config = dict(
    model='class-conditioned image diffusion model',
    dataset='telescope images of galaxies (Galaxy Zoo DECaLS)',
    train_examples=88335,
    image_size=48,
    horizontal_flip=True,
    conditioning='class',
    arch='dit',
    objective='v',
    cond_dim=128,
    targets=['spiral arms'],
    num_classes=2,
    cond_dropout=0.1,
    norm='layernorm',
    activation='swiglu',
    mlp_ratio=2.67,
    head_dim=64,
    fused_qkv=True,
    qk_norm=False,
    inner_norm=False,
    patch_size=[6, 6],
    layers=12,
    width=128,
    positions='learned',
    optimizer='adamw',
    lr=0.0019,
    beta1=0.9,
    beta2=0.999,
    eps=1e-06,
    steps=29600,
    batch_size=256,
    epochs=85.8,
    lr_schedule='wsd',
    decay_fraction=0.3,
    final_lr_fraction=0,
    warmup_steps=1480,
    weight_decay=0.03,
)
Rows from block 2, named by matrix and row number. Each number is 500 + 50 x the weight over the matrix's rms, rounded and kept within 0 to 999. All counts start at 0. Numbers have three digits each.
# ada: adaLN modulation (shift, scale and gate of each sublayer stacked) (model.blocks.2.ada.weight, 768x128), inputs 0-127
ada.644:450542473443504496546499403534502526501359489452468484497509511460551462550496489508498509502500526528461519536511475620565543500506509517485485465526525475469523504522528501542506504485482554493520446594509496545551495485512525472494540531510535513473533550520494485513492407535477537503502508542525524526659426564520517517509552543463540506541502476521492529460507510506353383511514
ada.645:486516505486505531441488503493525493513510517539467490506516481485473530513535506486489477518527518519504488479500504428505490512504482489498483469497505528472489483486490467506537512510497509451513496478496480470507485456502499503494512495473515522504480495495500510500489517512505507523520535507508507505461498473470488508496510486492526503494505504492487492490498500517521509497495
ada.646:470540522494505506406530524508481496518558504490496473514477495483479486485514503468481503515501539500511513498529495409525496528517512482504512501451549532501488462497489517495464528494484517471482513472476508505495495503507517492507523498524514490501496515495497487488490533511505500513525547496538511483420503481476525465500504500463484515508518493516531491515501493527532527486485
ada.647:476477543459507487567493481550488530498469496510481512495492519551508504479475461532520545436507603525473563475552463599511509521540512532541484504511490494403438547476513505460487481516481488500466505568514486523555510477492462488515476535518507484489523495497471496506508408537510536594460578497619489528558457496520509510493519508485514502495475501452528483483480478558285436481478
ada.648:503465551511476550631479418470526450517370463456583497503498525499483512471496462461495484458523609551555508519562497719442565447528514514489487473635476468483500504494512481531511450516510476523512550578542476512520497525445507545505553463485516495504560532467495544521541391527521480485527479525607555492672386475492501544525510480510487509468452502451503544493530584443382323522527
ada.649:532521483460504530546490384466522556486477468456482489499520424456461520480557472551471532378458684588551433508544426458523461467475559487474507514430492536399531524513438543515483494461472402531489520492490520475555505530497484436492514447534578462488508492507476460374476292499533513604504614505550445515392385568494506523477497411509510485521412589524599514435531486666200488554526
ada.650:512482499521510485525500476486528478469478533512521489508494509496507479521480510485504508490492503515482519506484495578510527502502513507514531506521497488506481525519494524484518476501511529507485491545523519498529488508522518476538494494505497493494479496477502509501500465510526493484506496498516508524588475516541477489493508518499509484518468506536470482524490516483455468502499
ada.651:506494482498501518302499563498505505509640483500493504507510514503490494502499504487501505491487500515488489515441509413521470524498489470495504523422497493475503499507497510515495496482489489495514498405506507508499534496478507495502500515489496507491523495504488494479475556485504500486474495490486515485423542486506488495503510493516498487516489505510483512510493460495578623487479
ada.652:490507528484506501330518538494492486500609499497508499479505469483481501498496500502484498488484491490506515499464505416499477498510525488504492486439507488472484474515510510510491502486497497528469486430517503506501497482465489507507503511517498485484482495518502509490502537476484518521473523480504476485434532484511515490503519500486499512517492501486504527506496477530552593498494
ada.653:512505517491499485437502519502493512510523503507484474504499494499488512503502498506504512490489510500528508509505465420491485502508505486507517473480520495473503502457503477522512502481505515516518510465522489509488478490477511503477511499511514494480497479473502485493479526500516485505507521526492474513455544488517521500469515512516477487511483507464517499495493497488537537506514
ada.654:505505502514485506563489472509511486518466500521463516485501498492511511485471487495466519500510531529485506497520524535504495500520499516520505528537511493519518494488524506513496500513498484527492507553517521495480482520499526477538488524509490516488510471534483515525514482512486532496514531499518496500517484506490506486530492509497491519529499495474531506510494496519463436509501
ada.655:470562587426477520470556443510538563497419522402615494510452474585478552576491409493492452451428548485431533581540463742560499447622591544537529507540517421357433526520469610365499497473470547482493460641447487416510504420538515494415522615578579581471450413502529530473523407557526452565452520524585488561699426568516541573522475554466478460454615523516588380514512509524331377439524
ada.656:472498407553501527595498200481505529426368550499487450538513484514512471501505525542495491583529485461487511500522492484499545509475496513493547492634459508512451512445480470574520456549477469495509519551439494539466500514521470562484498458485548440484531454506555486550526212517502549472470450499379485559444445501546506542516451483474552457511467526472535461499495534420179433489492
ada.657:504480495482499516532472497508505507489476483494495489500501526486479493484520499498499508520517524480498497468538475441509515515500507497498513491506515495498497505484483478510495470468492485498533491517515504501486505503490476506492506465504509501488475505513515530530510515460474504512512526489508485464453525509489480492519497476489502492477516522486511494492526491539512488504509
ada.658:502499488529501508383493548506495494503566511518475499503498501499505497478494495512473494499501469519499476508465526463496481480494472501497491515443505467471490501497485499501519515488516519523497508415517503501490492508495511491509495507498492498495497500490502489499486538509482517499508497493464512497470530475468480486502518502492511480514500496511513496502498491488565563498475
ada.659:504509512493501515465529538487498520492538506488524495506509490494494505500481521481500502505501501497492531491501514431489466499509497485511488483448491499485489501480490488513483519516507495488483499472524517521501497478495512501481497501505482487503501512500489510485489532504517516483490486498490496517426535490513502481493495517497513502488537528495498476492504499525544550486509
ada.660:462526525457457511641529388513513527505376532468536506519485502540526506515527500498504479462487577519496505538568513624541536478517509534487525483589468509422492514500461467465494492472524533472515487652477483469510488472522487491472490539485521528498488510507473495522529355532473529490508502540552498518604488554522562533485527483497523526495534517499535456494512556552307375505558
ada.661:504505483503518491366479555505479464475612511512449488499512497502476516481504514506528496493520457475502475490464514408484519490479495490509483467466502503462484552509526468504510504513470481477518525398498487510478490475498459504498505536501493491501555517536556486490472576499529512497508505505469508524375526479480506477479459495484489522497493518511486540478497475531622578512476
ada.662:514489505491492527530517514508497505521485515510484514486483491504498524507483492512480493499511502505527492485503501437467501509495523509496508499529521510491490471508490470506528482505490509520512491478525493486492523522511483492521486506495511511482502499505499501502476530506496518497502509509477516493447526484475534515510496534481509483493511517500504514515457513504548498478477
ada.663:535515453500515519356521739512483519507648542496452497483502482515516535492490504484522484509526438510546489509436472404468459463524512502499484492436515530503529509513494530491491530559529490514524464379510510500476500479504474539515496518558467504498477492489507488494482784504499541472503452492413496493445592461499493516492466533472455527510494483486495512500510509465867614477473