From a checkpoint of a small class-conditioned image diffusion model.
Model: 48-pixel images, arch dit, norm layernorm.
Rows from block 5 of a small class-conditioned image diffusion model, named by matrix and row number. Rows with one number belong to one neuron. Each number is 128 + 24 x the weight over its row's rms, rounded and kept within 0 to 255. All counts start at 0. Numbers have three digits each.
After each neuron's rows are labels from the 100 images, of 14848 (inputs lightly noised), where the neuron reaches its largest size: "strongest on" is what is common among them; "patch colour" is the nearest of a few named colours to the mean colour under the peak. Only what is clearly more common there than usual is listed. The data: telescope images of galaxies (Galaxy Zoo DECaLS). In brackets: how many of the 100.
# gate: MLP gate (model.blocks.5.mlp.gate.weight, 336x128), inputs 0-127
# fc1: MLP up (model.blocks.5.mlp.fc1.weight, 336x128), inputs 0-127
# fc2: MLP down (model.blocks.5.mlp.fc2.weight, 128x336, transposed), outputs 0-127

gate.241:095114171137143122131153108086131115166135146108127144138122142091104173127168122162105118122170128127128132144141154108141131126177120138148119121151102125151084122162153107115077132117127059111102121125121107110117132140133099104138147113136147126116123124132142111082140121105117102138135144128141093106131133090149163127061151139129152126136090095112111139134027137138131182127118
fc1.241:121088107139094121139119067120134114146136134099141150138125155138149158113184149129185142149178152158102146142064125104136119137125112135128124114111115135145094160148131120130129116159063160133169129162143116120116122188161096132069126144122115112105153102103111107089122122121128135122145132110131116095134151089116131140066142149129129159158122130099160119134100116116167117119139
fc2.241:146118153141181136150129157172126109140139106163082125127104085096114130130171109129143116158147100146149110122146135122137116143190125115167138124103147124117109141180127123110038135135103198132120145147115120148130114117160130145122100138140104143118114140134124117156133153133121164128120141110137118129113124137141159107102140118151142121138174091141124134139041117102154142091145
strongest on: spiral arms: yes (41)
patch colour: grey (92)

gate.261:156137168137112110112161143059132134093130135137152139106112078112110172116157165088142120151125119137149115155133110126129131117080130137104120119134115114134124130118127168153166114155176137112136156148129120109134066116117129173108145138106099063117130116130092118112124111167117158096110138121135179092129139112157132139133101132107147140110119119093084133150182095111149172109133
fc1.261:161142071118180112130124170133125149113136123146103144116134123168127100135129100092062132133070102135133116134169095164164144146131136131109119135151152128122170145150129177118160125132184108111121115141130128112165136110120133171114123138111114128159117121109131150090134139155134103101133160124145113135130144152139136127126151145100045137119098070113121136134097124129183139147131
fc2.261:074163103142112137124115128135121162128136113060144125094112153108138168125107158088142140123159118136131146115112157170147128143139117140131140121116115110114139098150123040131110154144180171134116127143143144132150145104144107074108117118111122150115115129110138145049134112094140087119124158142135146093121101088136140122134097103129162123121129148117139132126091106127147072149119
strongest on: spiral arms: yes (39)
patch colour: brown (55)

gate.283:095111185141159111133161114154136125158126122162170141143137125048101120156162151148115127139097118153133139157069157074169109111139129130146117155156121124158111125145155090120152124135158124112097145160154101113127122123138108091156098120132155135123176110123120111120122122098138131145143130122143119108173148107135147114097157136132176135129112057127131131153117125135123181109114
fc1.283:157158112159147132127170134097150157151116110133130125159152122075086104154150133093140129134119129142155146127116175104175103114154117129141126146165148122146120121168163172109121126134146114123110148161167099081130130101154127143128112132126128139142171112125125165099113123124119124126118121121149134112181171130113138119086168140140128120105137035178152132166094117138100126116137
fc2.283:145102176151131139135155101210150095146115137121122130154144147103105122113154132143148125139111147144115138125178148168160150111169143122134141148092110126102109146178103177088132132113115168128103110157110100168122138133147126116130145152127128144101091108138140129117110123109141153122123119138144135120076105139090141151090103142125139129108129035094118128153094119122092148117129
strongest on: edge-on disk: no (53); spiral arms: yes (47); bulge size: small (30)
patch colour: brown (59)

gate.117:119111158121111131127166158083135092156110137076161128104115164108134122136138154168114131124181127136122132109199141102129129125138135117122093148135130124142139131120133128114054133146183114117109136126128149084129154104118115138094067129127124144209135109117107123100125132107143148123137134124128108113121117112136116128125077130116137136113101038153132131136104117130129127096115
fc1.117:077076154156153117127084140133117133101130155138100151111126102122161183147113158177174135139171132129134116153113144097145142139093160145131122134131118115135150127103121055129143104115112165125126099162115118155117114158141119070095119141139146085142147153123112107109121132093132183136150171138127164108141160116084136139168120120134123140142115168118123116107167128109126112100132
fc2.117:145161099103165121124133156153130153153147133094109131110114120071116167133148128113060123121164102140115132121128148127112113129141116137126160108136141123135094135108103147099067134141078113131118117112108141142123141177144111143130064137116137171235135122107133151148124131123136122135127132124117131103148134106168125112112124102134146126121160058126118115126091120132137173127130
strongest on: roundness: cigar-shaped (45); edge-on disk: yes (43)
patch colour: grey (86)

gate.216:100129146135170119115154118111137094125144129156159146117154117112122175116131142137145132127145106127146112159092188112129130125110159130135116126128079139114133136127185086155128125122155122102120134095120116157121194174123101115189104146140114141163126123144144084091131138105151109144149116159081090138118105070124178136098136125132144149126110077114110108153096119142121163145107
fc1.216:144127225139180118115171146161134118105148112150193142121126094086117157118112133109125099129123103114128115168082157118123138112100114123127131107142094128114114128074137153138160144147159133121133148106105098130099156140116134154144080109117126082146095129128131112125138132146134112095143097133132103107143119078137129104093140136113164120134086102082148128155098113132115154123115
fc2.216:123098134134176140113164113145134142121129130135124125126155105143114073139141118151133112113134157120128100111143177133128130122125101123129132120130182136147128125133087134145131135130090161141116135111137109092143215083112109145200122121128111134143119116144110155121133113121110187113141108085082160158132152067110185123096129127125135111128155064145142127138107120136118149098126
strongest on: shape: featured or disk (64); edge-on disk: no (58); spiral arms: yes (45)
patch colour: brown (55)

gate.43:100115119129130147167111083110083146104125109152128121131115128101126138121140177162101070150133106103136141132104159155155109104121158160082125151081119140081130140159109143148104133126148106115117142140154150153119166146166147135150108162153140138159115096126146153118154122150134089151107135097128110126112146164130197134086109095131109146139128101133116092129138130178186148121133
fc1.43:100107233108097111122101109191119154134134153090069120145094089137161132151112141124091099123119145109126134119125139128128127077137113161098124146109174146121136136138128148145116138144173116151117108144150127111099156111121131136127150137116120112096140073117121106094156103132117131124115150108117143094149169122161146113122123099117124134141148184106128116125180125134143126108134
fc2.43:093149142121105117172113110141089099105128162130138147118121121085131119130146172088146198133130131110131139136123163108154144092115103099073129156176127155172127133131145147146120120122146152146105116145108150116108150133163151136143119100148143147154129088122139097115156141152145154112097140157109127111140104153110203115111158166148137121137137133122141177128139131171188122141154
strongest on: edge-on disk: no (52); spiral arms: yes (44); bulge size: small (28)
patch colour: brown (45)

gate.133:157147127110107105140134099047121133105130128128099114135129148128121152140136130135129126112112126152136125137217121128126144147128131116147157122115091135114110097112137154107124149128130148122127119131130145145124121159108143148103155144128150124140134121122097126091119115143100109095099141108131123127157079112184127142142123111126114138125114109105129154120073136139109255136135
fc1.133:111087081090144183139103110130135117100173145109140098139160132146116119094185139136159114141129137155120102110123160168184124099128140153105110135133144151104112128125137114171144115138102134149110153108075108126130090087087133086140144109137131135117157123138173119147155125144150078133122104135136138136195146113128116092101133147095138145127123147109142149100117086118146133154099
fc2.133:136170057095110078135116168158124144093170099159128140136128115120127137159041146109148149144128114159129126138131155091187125111093119111113152130129104147138143104123123154161092142137086121120118122121172119157121144107102131106088136150132124102115103129126075130161148137146122117123126127132145134129077105101170126153093124103158117108117113112148114126111156097118136122129095
strongest on: roundness: cigar-shaped (26)
patch colour: grey (57)

gate.105:131132150143052127148180148061149123155144137114104147110131124118124134120095135122090132141175146129120141163107152124136171117150157149146086128133119148120173117132137118115123125122125076145129118116156145120138176146172116125146108151129056158111157123138143111093127129123164092143130157149133144154134125116139177142145162153121118144141091064118143132162125127136169119140141
fc1.105:131129168129098144133138075061102117126142141060099114141092099162124130146067135163105115125201149123131149146123127121142111114151135145125114120118120103114127150171131098136059121139143120114128123157112128117110175178135100122146118153143138129095120129130129125145139113123136148102141113123129155099134116126058138129093155140112195132158101106122117112132141136142143123111126
fc2.105:164105115156147099115106140163092113103148094128102132133121083138131131115099082126103147108155108104123149083120125117136144112156085117133139162157156101152156122129135112156108138125116162138118145151147127155159171108108103151140133092118170185119147135113129108158149166109111121165157098142144126076122147198154146144169113105125144113182138104105139166141125117154106128125126
strongest on: edge-on disk: yes (26); roundness: cigar-shaped (26)
patch colour: grey (88)

gate.66:131132184124108115105113136147123102124132145166160141141143121131112227115118157137158129148160142135140152129131122134146136124119138141144138116136143106133093121123150129159096130145086179132130120122119118096106102148159130138083137136132154131087103116132123117147134129132146157127152124118147126097111123154116135101079123130151230147139139174147116102119209109136131120111122
fc1.66:162139147135069116115121115142081093122108127091166119134118061118132089144167107095144128138131106115118121097133120147123093130152122135106115121124108098116082130161093176132135140114100082104126117125107108118112114100110130162173161128138125091117131119121131142138125092161096115117111075136130151130127121091106100138068144097131088119128135090119112105119188120090120153132146
fc2.66:143125071120115123131121052108145138132136149114178143141117062115115153127175120142067114118110127122120107105116151131123135128145131133125101126132126147147148139123133137127137136105039133133119128124112118112138143159121125130180160125122121137158139133120110122083130110139114137124120119131140087148119123100093128132069113118129041149131077115134127100121182138143128157138121
strongest on: spiral arms: yes (43); bulge size: small (27)
patch colour: brown (68)

gate.33:146113133159098090128137123117144157154138145127124151083137139130080080138152120122120138138120131161130083150118133110159130161174150131164085142129095177113125127170128131089130098092139150152108098174137116130137110112146082116162137138139137101105182085144159113111126128104103118140114153120160145096136163150142131135118127139122144131109160065158177127117126135137140168087158
fc1.33:129168049104105139106172107056141134106127107135124109148090121146160128153102120137141096117138143143169197105116159144116120140091137091094159116147180126123138135157130141125120152143121147100150088154116177110138132118117121155137099136099099128158130156117115130153137112115091122164102116106128085162159122102108128129119143174119107126147120107151138117141099133104131131151142
fc2.33:091111118090156086123141132087119143117112148123117149186099119133183105131120130112130146106127117112112200166108144102098127097107141132087090127116070070104138130111110117163122090090118144157148119092128143145125134147121168141116114126115105169160183177110152119148128126148124141126138108120112148171133161111153128125148109114133121123138145155138160132147132129114125143082105
strongest on: edge-on disk: no (50)
patch colour: brown (40)

gate.198:104105091129172139121139135157141128137138146125094137103113158087159185129135142170154121141176129130121151155106137130132139135120138110136116089128089151148154139123130104090198124104112068123103107124128129134128182179153112125081070127129138148117150121129120113122146126110099117126123142095146119113152143085146173130125134168113076123152149100134141132140078112139115160114124
fc1.198:133109135115109124155155146071134118120124130101023114116143185132142121142107130151127098154105125130118117126163123130118140116116148127164097110126119175132134149150145127106149134091101122127101106117175143132163154159161108149053147126166149172122136128123122105130125120129110130121120123096131102128156139132123144127159136173099154122142106101119190091103140112142102124117100
fc2.198:139133222126142137142131079057154133112128149142212145133143107154121107138156095134138134123145146139129109161033128142106113120185125103145144119122126148147176136106141120144111127140087120133133132123121112113155118147114120134150118135141127163074136134144130144100140142129134147145117104130115118138115123139152113123143127126128098119128092165116103124075126120143110117115098
strongest on: roundness: cigar-shaped (37)
patch colour: brown (80)

gate.202:136112127118157140130186163128169148127151137151159133137111106106112140137114141145087156138091154138108137177154149138157137124147123135136118133140118128167133133152124132110076143135188143117120116151149098113088142185142119148099082130104131100123141124141129116057136118130133143114120136146167108100141133105129175153091164147118102137162100091084145118155058151124133142125139
fc1.202:121107228117110146127135133134125133149135127191129111144115112084106137104106154134174149117115171150146125153092142116137143151139127137121161112120116127113090111147136119119075127156149138118101127128123122105119123170147114111100092111120153119112096129129115113071107113111120131113130134135140139119122125122105178115075156131157201142150101109067152143134139129165118104127139
fc2.202:143128219121162124123140224199136129115125135141102135130123088113112081133091098151167118134105118115131121131183120126124130124143133131129124112130152128126140130131137167134095134132153208124131116128150121133121130137108137145122186142134131117115138115122141106184132144121132130149130120131113121117124128121132145130165130126109126134132122172137128133120042123131126165112118
strongest on: edge-on disk: yes (33)
patch colour: brown (73)

gate.104:128132170136123121132115112101117117135100118149130138119118135076139220141135150130133093126116122117131113145076179112129112114079124104131107125134108124111089132105176136128143153119123176145140131127134139114144079151123115135125113126133116124116186153118138119109121132159140145136132115110132150144136127145143106131131102135101172113135096141101135142139032126122148216129137
fc1.104:138119191152131164124121149154136124132103105186197122132145099097113202137129146147138154142116162125147143167088114117129133146105108098131123145146112124113128101098145112141130138120142206127141140126116094121122088139131120126136091133090135086129133130116131128128142110142096139120123112149106173112170094119104099132108101086146177124119103122110096153137166136121133130084126
fc2.104:145144150151098123134137125145134132155096153094127126132111126099138031110157124143156127124098127130111137103120143137108150125097145155134151120125142132143101128148078136120103110123121098095153089128114123137155079100121119131127104130129117087094062153111121108142151132171136131118127128141122073148103131148152105120138185140138118148137151153151140084110040142122153126129141
strongest on: edge-on disk: no (50); spiral arms: yes (43)
patch colour: brown (56)

gate.201:116114178112114122126088098117121136135121143154180144108150096114127053141129151142150128158154151128138140164089090142139115123104132142128156108138121118156128158096157117159092119141151083116164155115136151122122094190130113137089125127134144104125117110140129128108136129113139150135125127128115157130155126097128127138135157146122109138160083145050122115155087130130147207146114
fc1.201:109113104109115126136161088108125138167124142112057127122122176181115177098100088129109116129133138140131152108147137130100132118158157125116105108116133152109184136181146098122104119120135124137107095107120125137154164111167152099119142117125123167097120120120150108103106131095130093149120172127162106112102114164131115120177104143135113133136197132192139122104140128131137116107131
fc2.201:123119177138143124137161162078129149119132144130128134142113168115138091148130106133147152100129153132143126158146177144118098125139132125122144153139112142157120163162155117123173102116126066116088139137141090120130176205123126116187079128140132141149127146121141129141122124159120161126141139131154168107156110132125125125096147139113177126091120090057133113107146141142125125169131
strongest on: shape: featured or disk (65); edge-on disk: no (57); spiral arms: yes (45)
patch colour: brown (48)

gate.284:150148184135118141151113081129130157107145131140145090113120167140106126080106148098195146114132142116142128110062135145148136103080119139138210110119109117113111104123108156112142139144118188105117143115136099124091134140130139144086085111120152097105096149159080150139139116142114103109121121154118098096131128099093142141112088148151108125116120105139119137122138137136120116137155
fc1.284:109113132132144128120133149203139118148133159209046142166150139131145123153185137177121119139153120136155126147073146149145139129157146137115116143124112132143133151100166121131113134102111188118137112147159105113137136118135131115162100158111127149198126139101178115145139149124134139148142141134127127131120132144125106161116131136120108128116170100126143146103152161128138097107132
fc2.284:143156059105120111128111128089147132129134118187015137094106181116133096141152167153055110120172125123143128141072145139121141141105128127123095123124104112132128118098154137128111119106142079157122121133137146127128128147115164125083108116128127131154163149121137125109136146112105132137122129127150170106134114130132133110113157129123105120132150102093099150144156108131123118133118
strongest on: roundness: cigar-shaped (35); edge-on disk: yes (26)
patch colour: brown (77)

gate.175:105153133102155123121113120123130106130140192146137124161032127147177124148103122117140170126163116127142131139119082132124103099119106161139062124105148156080125132183115110133117134061140122144155173132132130105107153146082129134145149114134120099141107113122124145116122141137136114154132117099160137124117130175139137108087104123110109110122158130131143105130116133095159162143114
fc1.175:134121214134128135069154154171116118108121145105102074118091086107097125121113116114099127118111154142158129144122084103142129120107120163090113144140102147111158124135096128164125151088150134087176120139151132090082154138127133127121136097109141134097126091108095107104109122157120095145163129111112134127142105133136118120140124111070148125116164151095169121115162126118134133129110
fc2.175:097108157110115124104138146149132155135141065136143154160040134125161125110133121145094078123126112137095135109142072136128134099105146087129178129137116171166128143155134098142135097202128116131162075140119133165095142099086129131127140153129130112127145106115170125114115104147124138100145126147155117123127142160131127145113153126169143134124093124134087141131127130098143112119117
strongest on: shape: featured or disk (65); edge-on disk: no (56); spiral arms: yes (49)
patch colour: brown (42)

gate.224:103095108121093114145110131145153099165108129158123127122114185071124151119205093163152115143128149157126123143206163094108152146133148106152123126111133141127101121135121075114133138127148118139141149138105138126131078090122126093120113124161133164120130129104100089081142122120132097107143138142132089115132149098155133133118106129142104162145090139128146106145068145139136139138127
fc1.224:118094097140181140108102104144168131133114127155152134132130114172126184131140080127019149126148136121111130133157123107114107123138136150110123146129114139147154166150131098147127154128167106141161157134128102144097108166119118128145109140141135084102166120156128154141111124147147182146139117135133123118136142106095136145077174120128078113124140161127102135140128130103156102136104
fc2.224:148153118123156120115100126132134137125132148108135145098118181087133128122215142133041133128179112130096121132221143130122115120119121131120141147126137144115110131132119144099193126122125145133121116133114146144132123180124121142119102118131143170191109131113148131155109125118115139123142134137121122120135136147168128121179174128142126139143193095107128133134093133127136133134129
strongest on: roundness: cigar-shaped (28)
patch colour: grey (59); brown (41)

gate.209:136124163123157134128148107047135116118136162115092147099122099107131120135106177158160122132135167129127130112147144111140134108104139121145113154135132121149173123086125116138121125137233147126107119134118153098127129099118101141089110142154107135195126138122101132138126107120157178127157154135126152081123127134141127141168098114129149127111127107144124104159063124117127148114114
fc1.209:133141120159137132139148177042110119116103159071159144131148143144170129172131158133147142136085111121133129141164149137130140175131112116135170127137146113133110143132145142121107159123104154135164121164124129145133137134114155144137146124097169106167147143112143155071133174139089140145106127135123161179144150118113112107125090117130126114121128096136151168125058127127125105121161
fc2.209:107127196137129143123099111144111147138112154182110122116149142111131149139147090124082126113047140132144134165166110131120127149150147136118100089132113141142107131098124142135155121134059130119140136139136124121125119145126124114097181135101136130156144118131103131194114093136132126118106117147149135144139119143181120133128131138127184142091087129128108121093085127132133203132135
strongest on: edge-on disk: yes (25)
patch colour: brown (71)

gate.228:112115123132150159131132095169113112156157142067131134114116161106142168144181107141121145137164110119153125172231133132139135115103125134139117112115095149111124145169163104113113133113150053126149129114145113148110149180120115097112124134112138127134128140107149116112136102108120122101116135113123116109124133091164137150096130143125083114158120107084135123149124119137120191129132
fc1.228:134121199103075105105094103139098120129142129065146133120117128144137144114154115117206094108143135119112107111134124117123103151151085107118125107091120102158086139107139188115119133127135109128089110114073162083150119108136155152094146158134127153170122101141119138157108119095131136119117108135111116130154152141141134140114104131121088175147161125121117143132099152149153124137116
fc2.228:116151226115170135115136178109133125116137146209106118127120127130141121142057142092182145111135145128132110127087142137106132149095139133114123130153118110122172134125132127130181113164129120144116108115154141123142115105139159107149138098133138133126119150137134140163127136093106126137118134106122140144123111141115117116217099132118151089117147135111122117135150148143134178123123
strongest on: roundness: cigar-shaped (27); edge-on disk: yes (26)
patch colour: brown (41); grey (34)

gate.89:131129138108084144155162118128118134171147129132138147103110139098128081139123100141153134046126211140098145115117140113092162126159154150144160141100155148139114084153092113121132148134138139122057126111083097153123144135129107136136123126147126109089118156117138115118112161185123126162112122171139135169092117114136140136127114132100131102112100121088133139140109152141143151135134
fc1.89:111115058141084099112114056088122144147121153178097124139141188204120126134139149134107141141130112155153135134122136108136115157156156128139122127142131131122168151152157114109073106119149141155139115158127155141146129124153152089147120149108131156127146134145160116116132125066106106125137155124126111098141123177131110117123114141126096141138171116175151125107139120145111099124138
fc2.89:128129086149152150098104134095142140084106142120154150146144076141128119148154140155129131209093188127103106101119107101166148121116164147111155113101146108140133095114102149126129155126117153129201118145089157150153094168130139122146145120111132154157118102146137126126143153071123146162132140163126113086090119133094114136133098117099103104145112129114128137105145112111123135126144
strongest on: spiral arms: yes (43); bulge size: small (29)
patch colour: brown (31)

gate.7:090096135123171155161235117107120115140122157136144130135161130125136153173148125132144151135106138103120170127084124126157161130156108111158152124155111123169117130148122107120125151137167118088106146135121107110094120131103139132095088117139119136155138127123125153108154122081148127112176129163124064092152146101128132130100124136134164131156136119100151127127109137097132166104104
fc1.7:099147220147201112136183187214113102110123123114147108140135077068149116148141078116098127145091127099106115121100123154127130117142115105125135133144096097141102139109113135115144137138133091098104143135111118107122091125106120137130112108129137126140128133148125118119133129139149120140153092125127100119161120115146131111117116132105164138127115132085101098136102125111114145138120
fc2.7:096127150117159100165215113162115126136112101104124124130163137142144100096150120143136105135115130103139171142147108126151108139150160141167083120102129125110111143162157131107136106111106160188114097142149110137097111116091159150106092148124102127126115141130132081107153144088104143146170117095123196102099105114106132125095140123137124130160132126153106126107120129091122131165114
strongest on: shape: featured or disk (66); edge-on disk: no (56); spiral arms: yes (44)
patch colour: brown (45)

gate.110:132132121164117122122123098114157154143143123171132168145123128140118129133149145110108133166121098105109140169117116092156087113177090142135110181188117145140125129169145142121120085151152135123089145191152097108116139110152106095131115111123151131120173118135104100122105144102118107123139136095153122113189147146128115111104146145171133125095127065173144151113144101144109141134109
fc1.110:130131032117143129126130198081098139096088114196201113105121148097127121114131129122152116118065127135140116094101138145099153129095141120110131119111125114130118108103126140112173149100053115127136108095121146120149124125108153140120110136117097136128100147142123129107121112138138092131133115136126118130119102136083123136163110110096141131128114119125112107141080142111135133128129
fc2.110:109141132094128115128159122130105155108102123153119166128147135126137129138118138113131140096132107149096119175141131095109092146088081148113099092186127115130133120118132096150103095152104116129168141071132143120134140100101152177143117099138105115128177137109096109143150138154097110112122125078111137152188138110134146095120160165168106113161113169168151161148132167118147136144128
strongest on: spiral arms: yes (39)
patch colour: brown (63)

gate.294:140128143080119119135112106171141140155110114039138132121125166146115109152156121114170120151103125123130135105111124156119108118146124128113119092084107133120099136100130139089118104139114143167119133123123115129138119069125126139114105137141127168165133152101089140031153117146113105097086107124096103105087152137160111123105121140158105116073135103138120149120122114112123128142116
fc1.294:136125012146078133118135142148099125143115139124124143122154134108113130143114104127154119159115146142135131161177147125120161141154130139134090129135138141144071119117162141153125130136103111149124121133115145153134151144139135151138140119133166156134141117122126130113139121125111134105146122127120124118138151077151130129065204144106171142185140153072122141156102116150133139096157
fc2.294:114130167100131126128127145189154128166114149255087119121127112107114121123099112102116120135126131126124151126175147123125150137125112140117138087164127122146130116180127100111131131124116162111144126101108118104124132141149114140116183114145141135106114149139149146065148146105123127134116118132122093116144109118088124132093102100095141134129124174147143122145124131126143110145111
strongest on: shape: featured or disk (65); edge-on disk: no (55); spiral arms: yes (47)
patch colour: grey (66)

gate.157:136120208131123121122148126172124142115144120036126127140129164150114109149112156114079113126136113138142120144077122129119147130143118124126111118136134140153161162121168112122116118106137123141135140136124123099110143191149135113091036118134127135157149134129144152090136126108112142140137153126129099139124138112096142144170154113116065145109154076122125150129158122137132143155140
fc1.157:139139132140153133145167103085125123135132127125118093169119104132149083155142110120042131133111105108091131125146112123132111135136100134132128142131119142143122150139124137109108135124158144158133151144125090141133127112127126145210108117108111094148116084113170138085143122137099099108116110135149127150129099093144103118095142116092158107146069102116133151145042152116123102153131
fc2.157:110118114124139131123138074100145135153134145074200119151134139137108182114168114116155124139132139131134128114069135131153135145154115125116118132136118139127149134132137099141108128119057098106132110136118102117134128143122139099178116125133121128136144106145111139154135116128094176125137129110133143149125119130219134122061127124120099128122179091142104130130058153125154102134120
strongest on: roundness: cigar-shaped (25)
patch colour: grey (71)

gate.71:139116087136104120118143170098144132118110139152067113095137146113161121149100119144134110119025152136129130131171135122119145127104144118156141127124144137132158142110140128111124139102091105102111109123146156097125160128133153117110163126140102158139127130115176130117136126102105163114135142156111101126117125126163112125182114109104112119132197161160124127136040110129117132121112
fc1.71:092107210139164106133164132113129107110119118150137139128105164118104144144147188163117098123193140120114109145119132136124155124110119125122100138104125141134145153154128094106168126093115133145101118146147116119129138168143090105097065090150146128105151126140131134144132157095134111114145145099113115121121099128136145112179129143100156147129054111118174139128148113145124175133114
fc2.71:121126191131125134133064086057120108095113136108161143167142119184150074122199105152109120124180135131138114152093115105101129126170142119125102124124128118149098130143168120136091124130115133122135133126126095107129085141137155130149098131126115103082159130119113098135123123154148185130108107112146123133145135133083139129086135141143135123117118155125115088114159115138131107130141
strongest on: roundness: cigar-shaped (25)
patch colour: brown (77)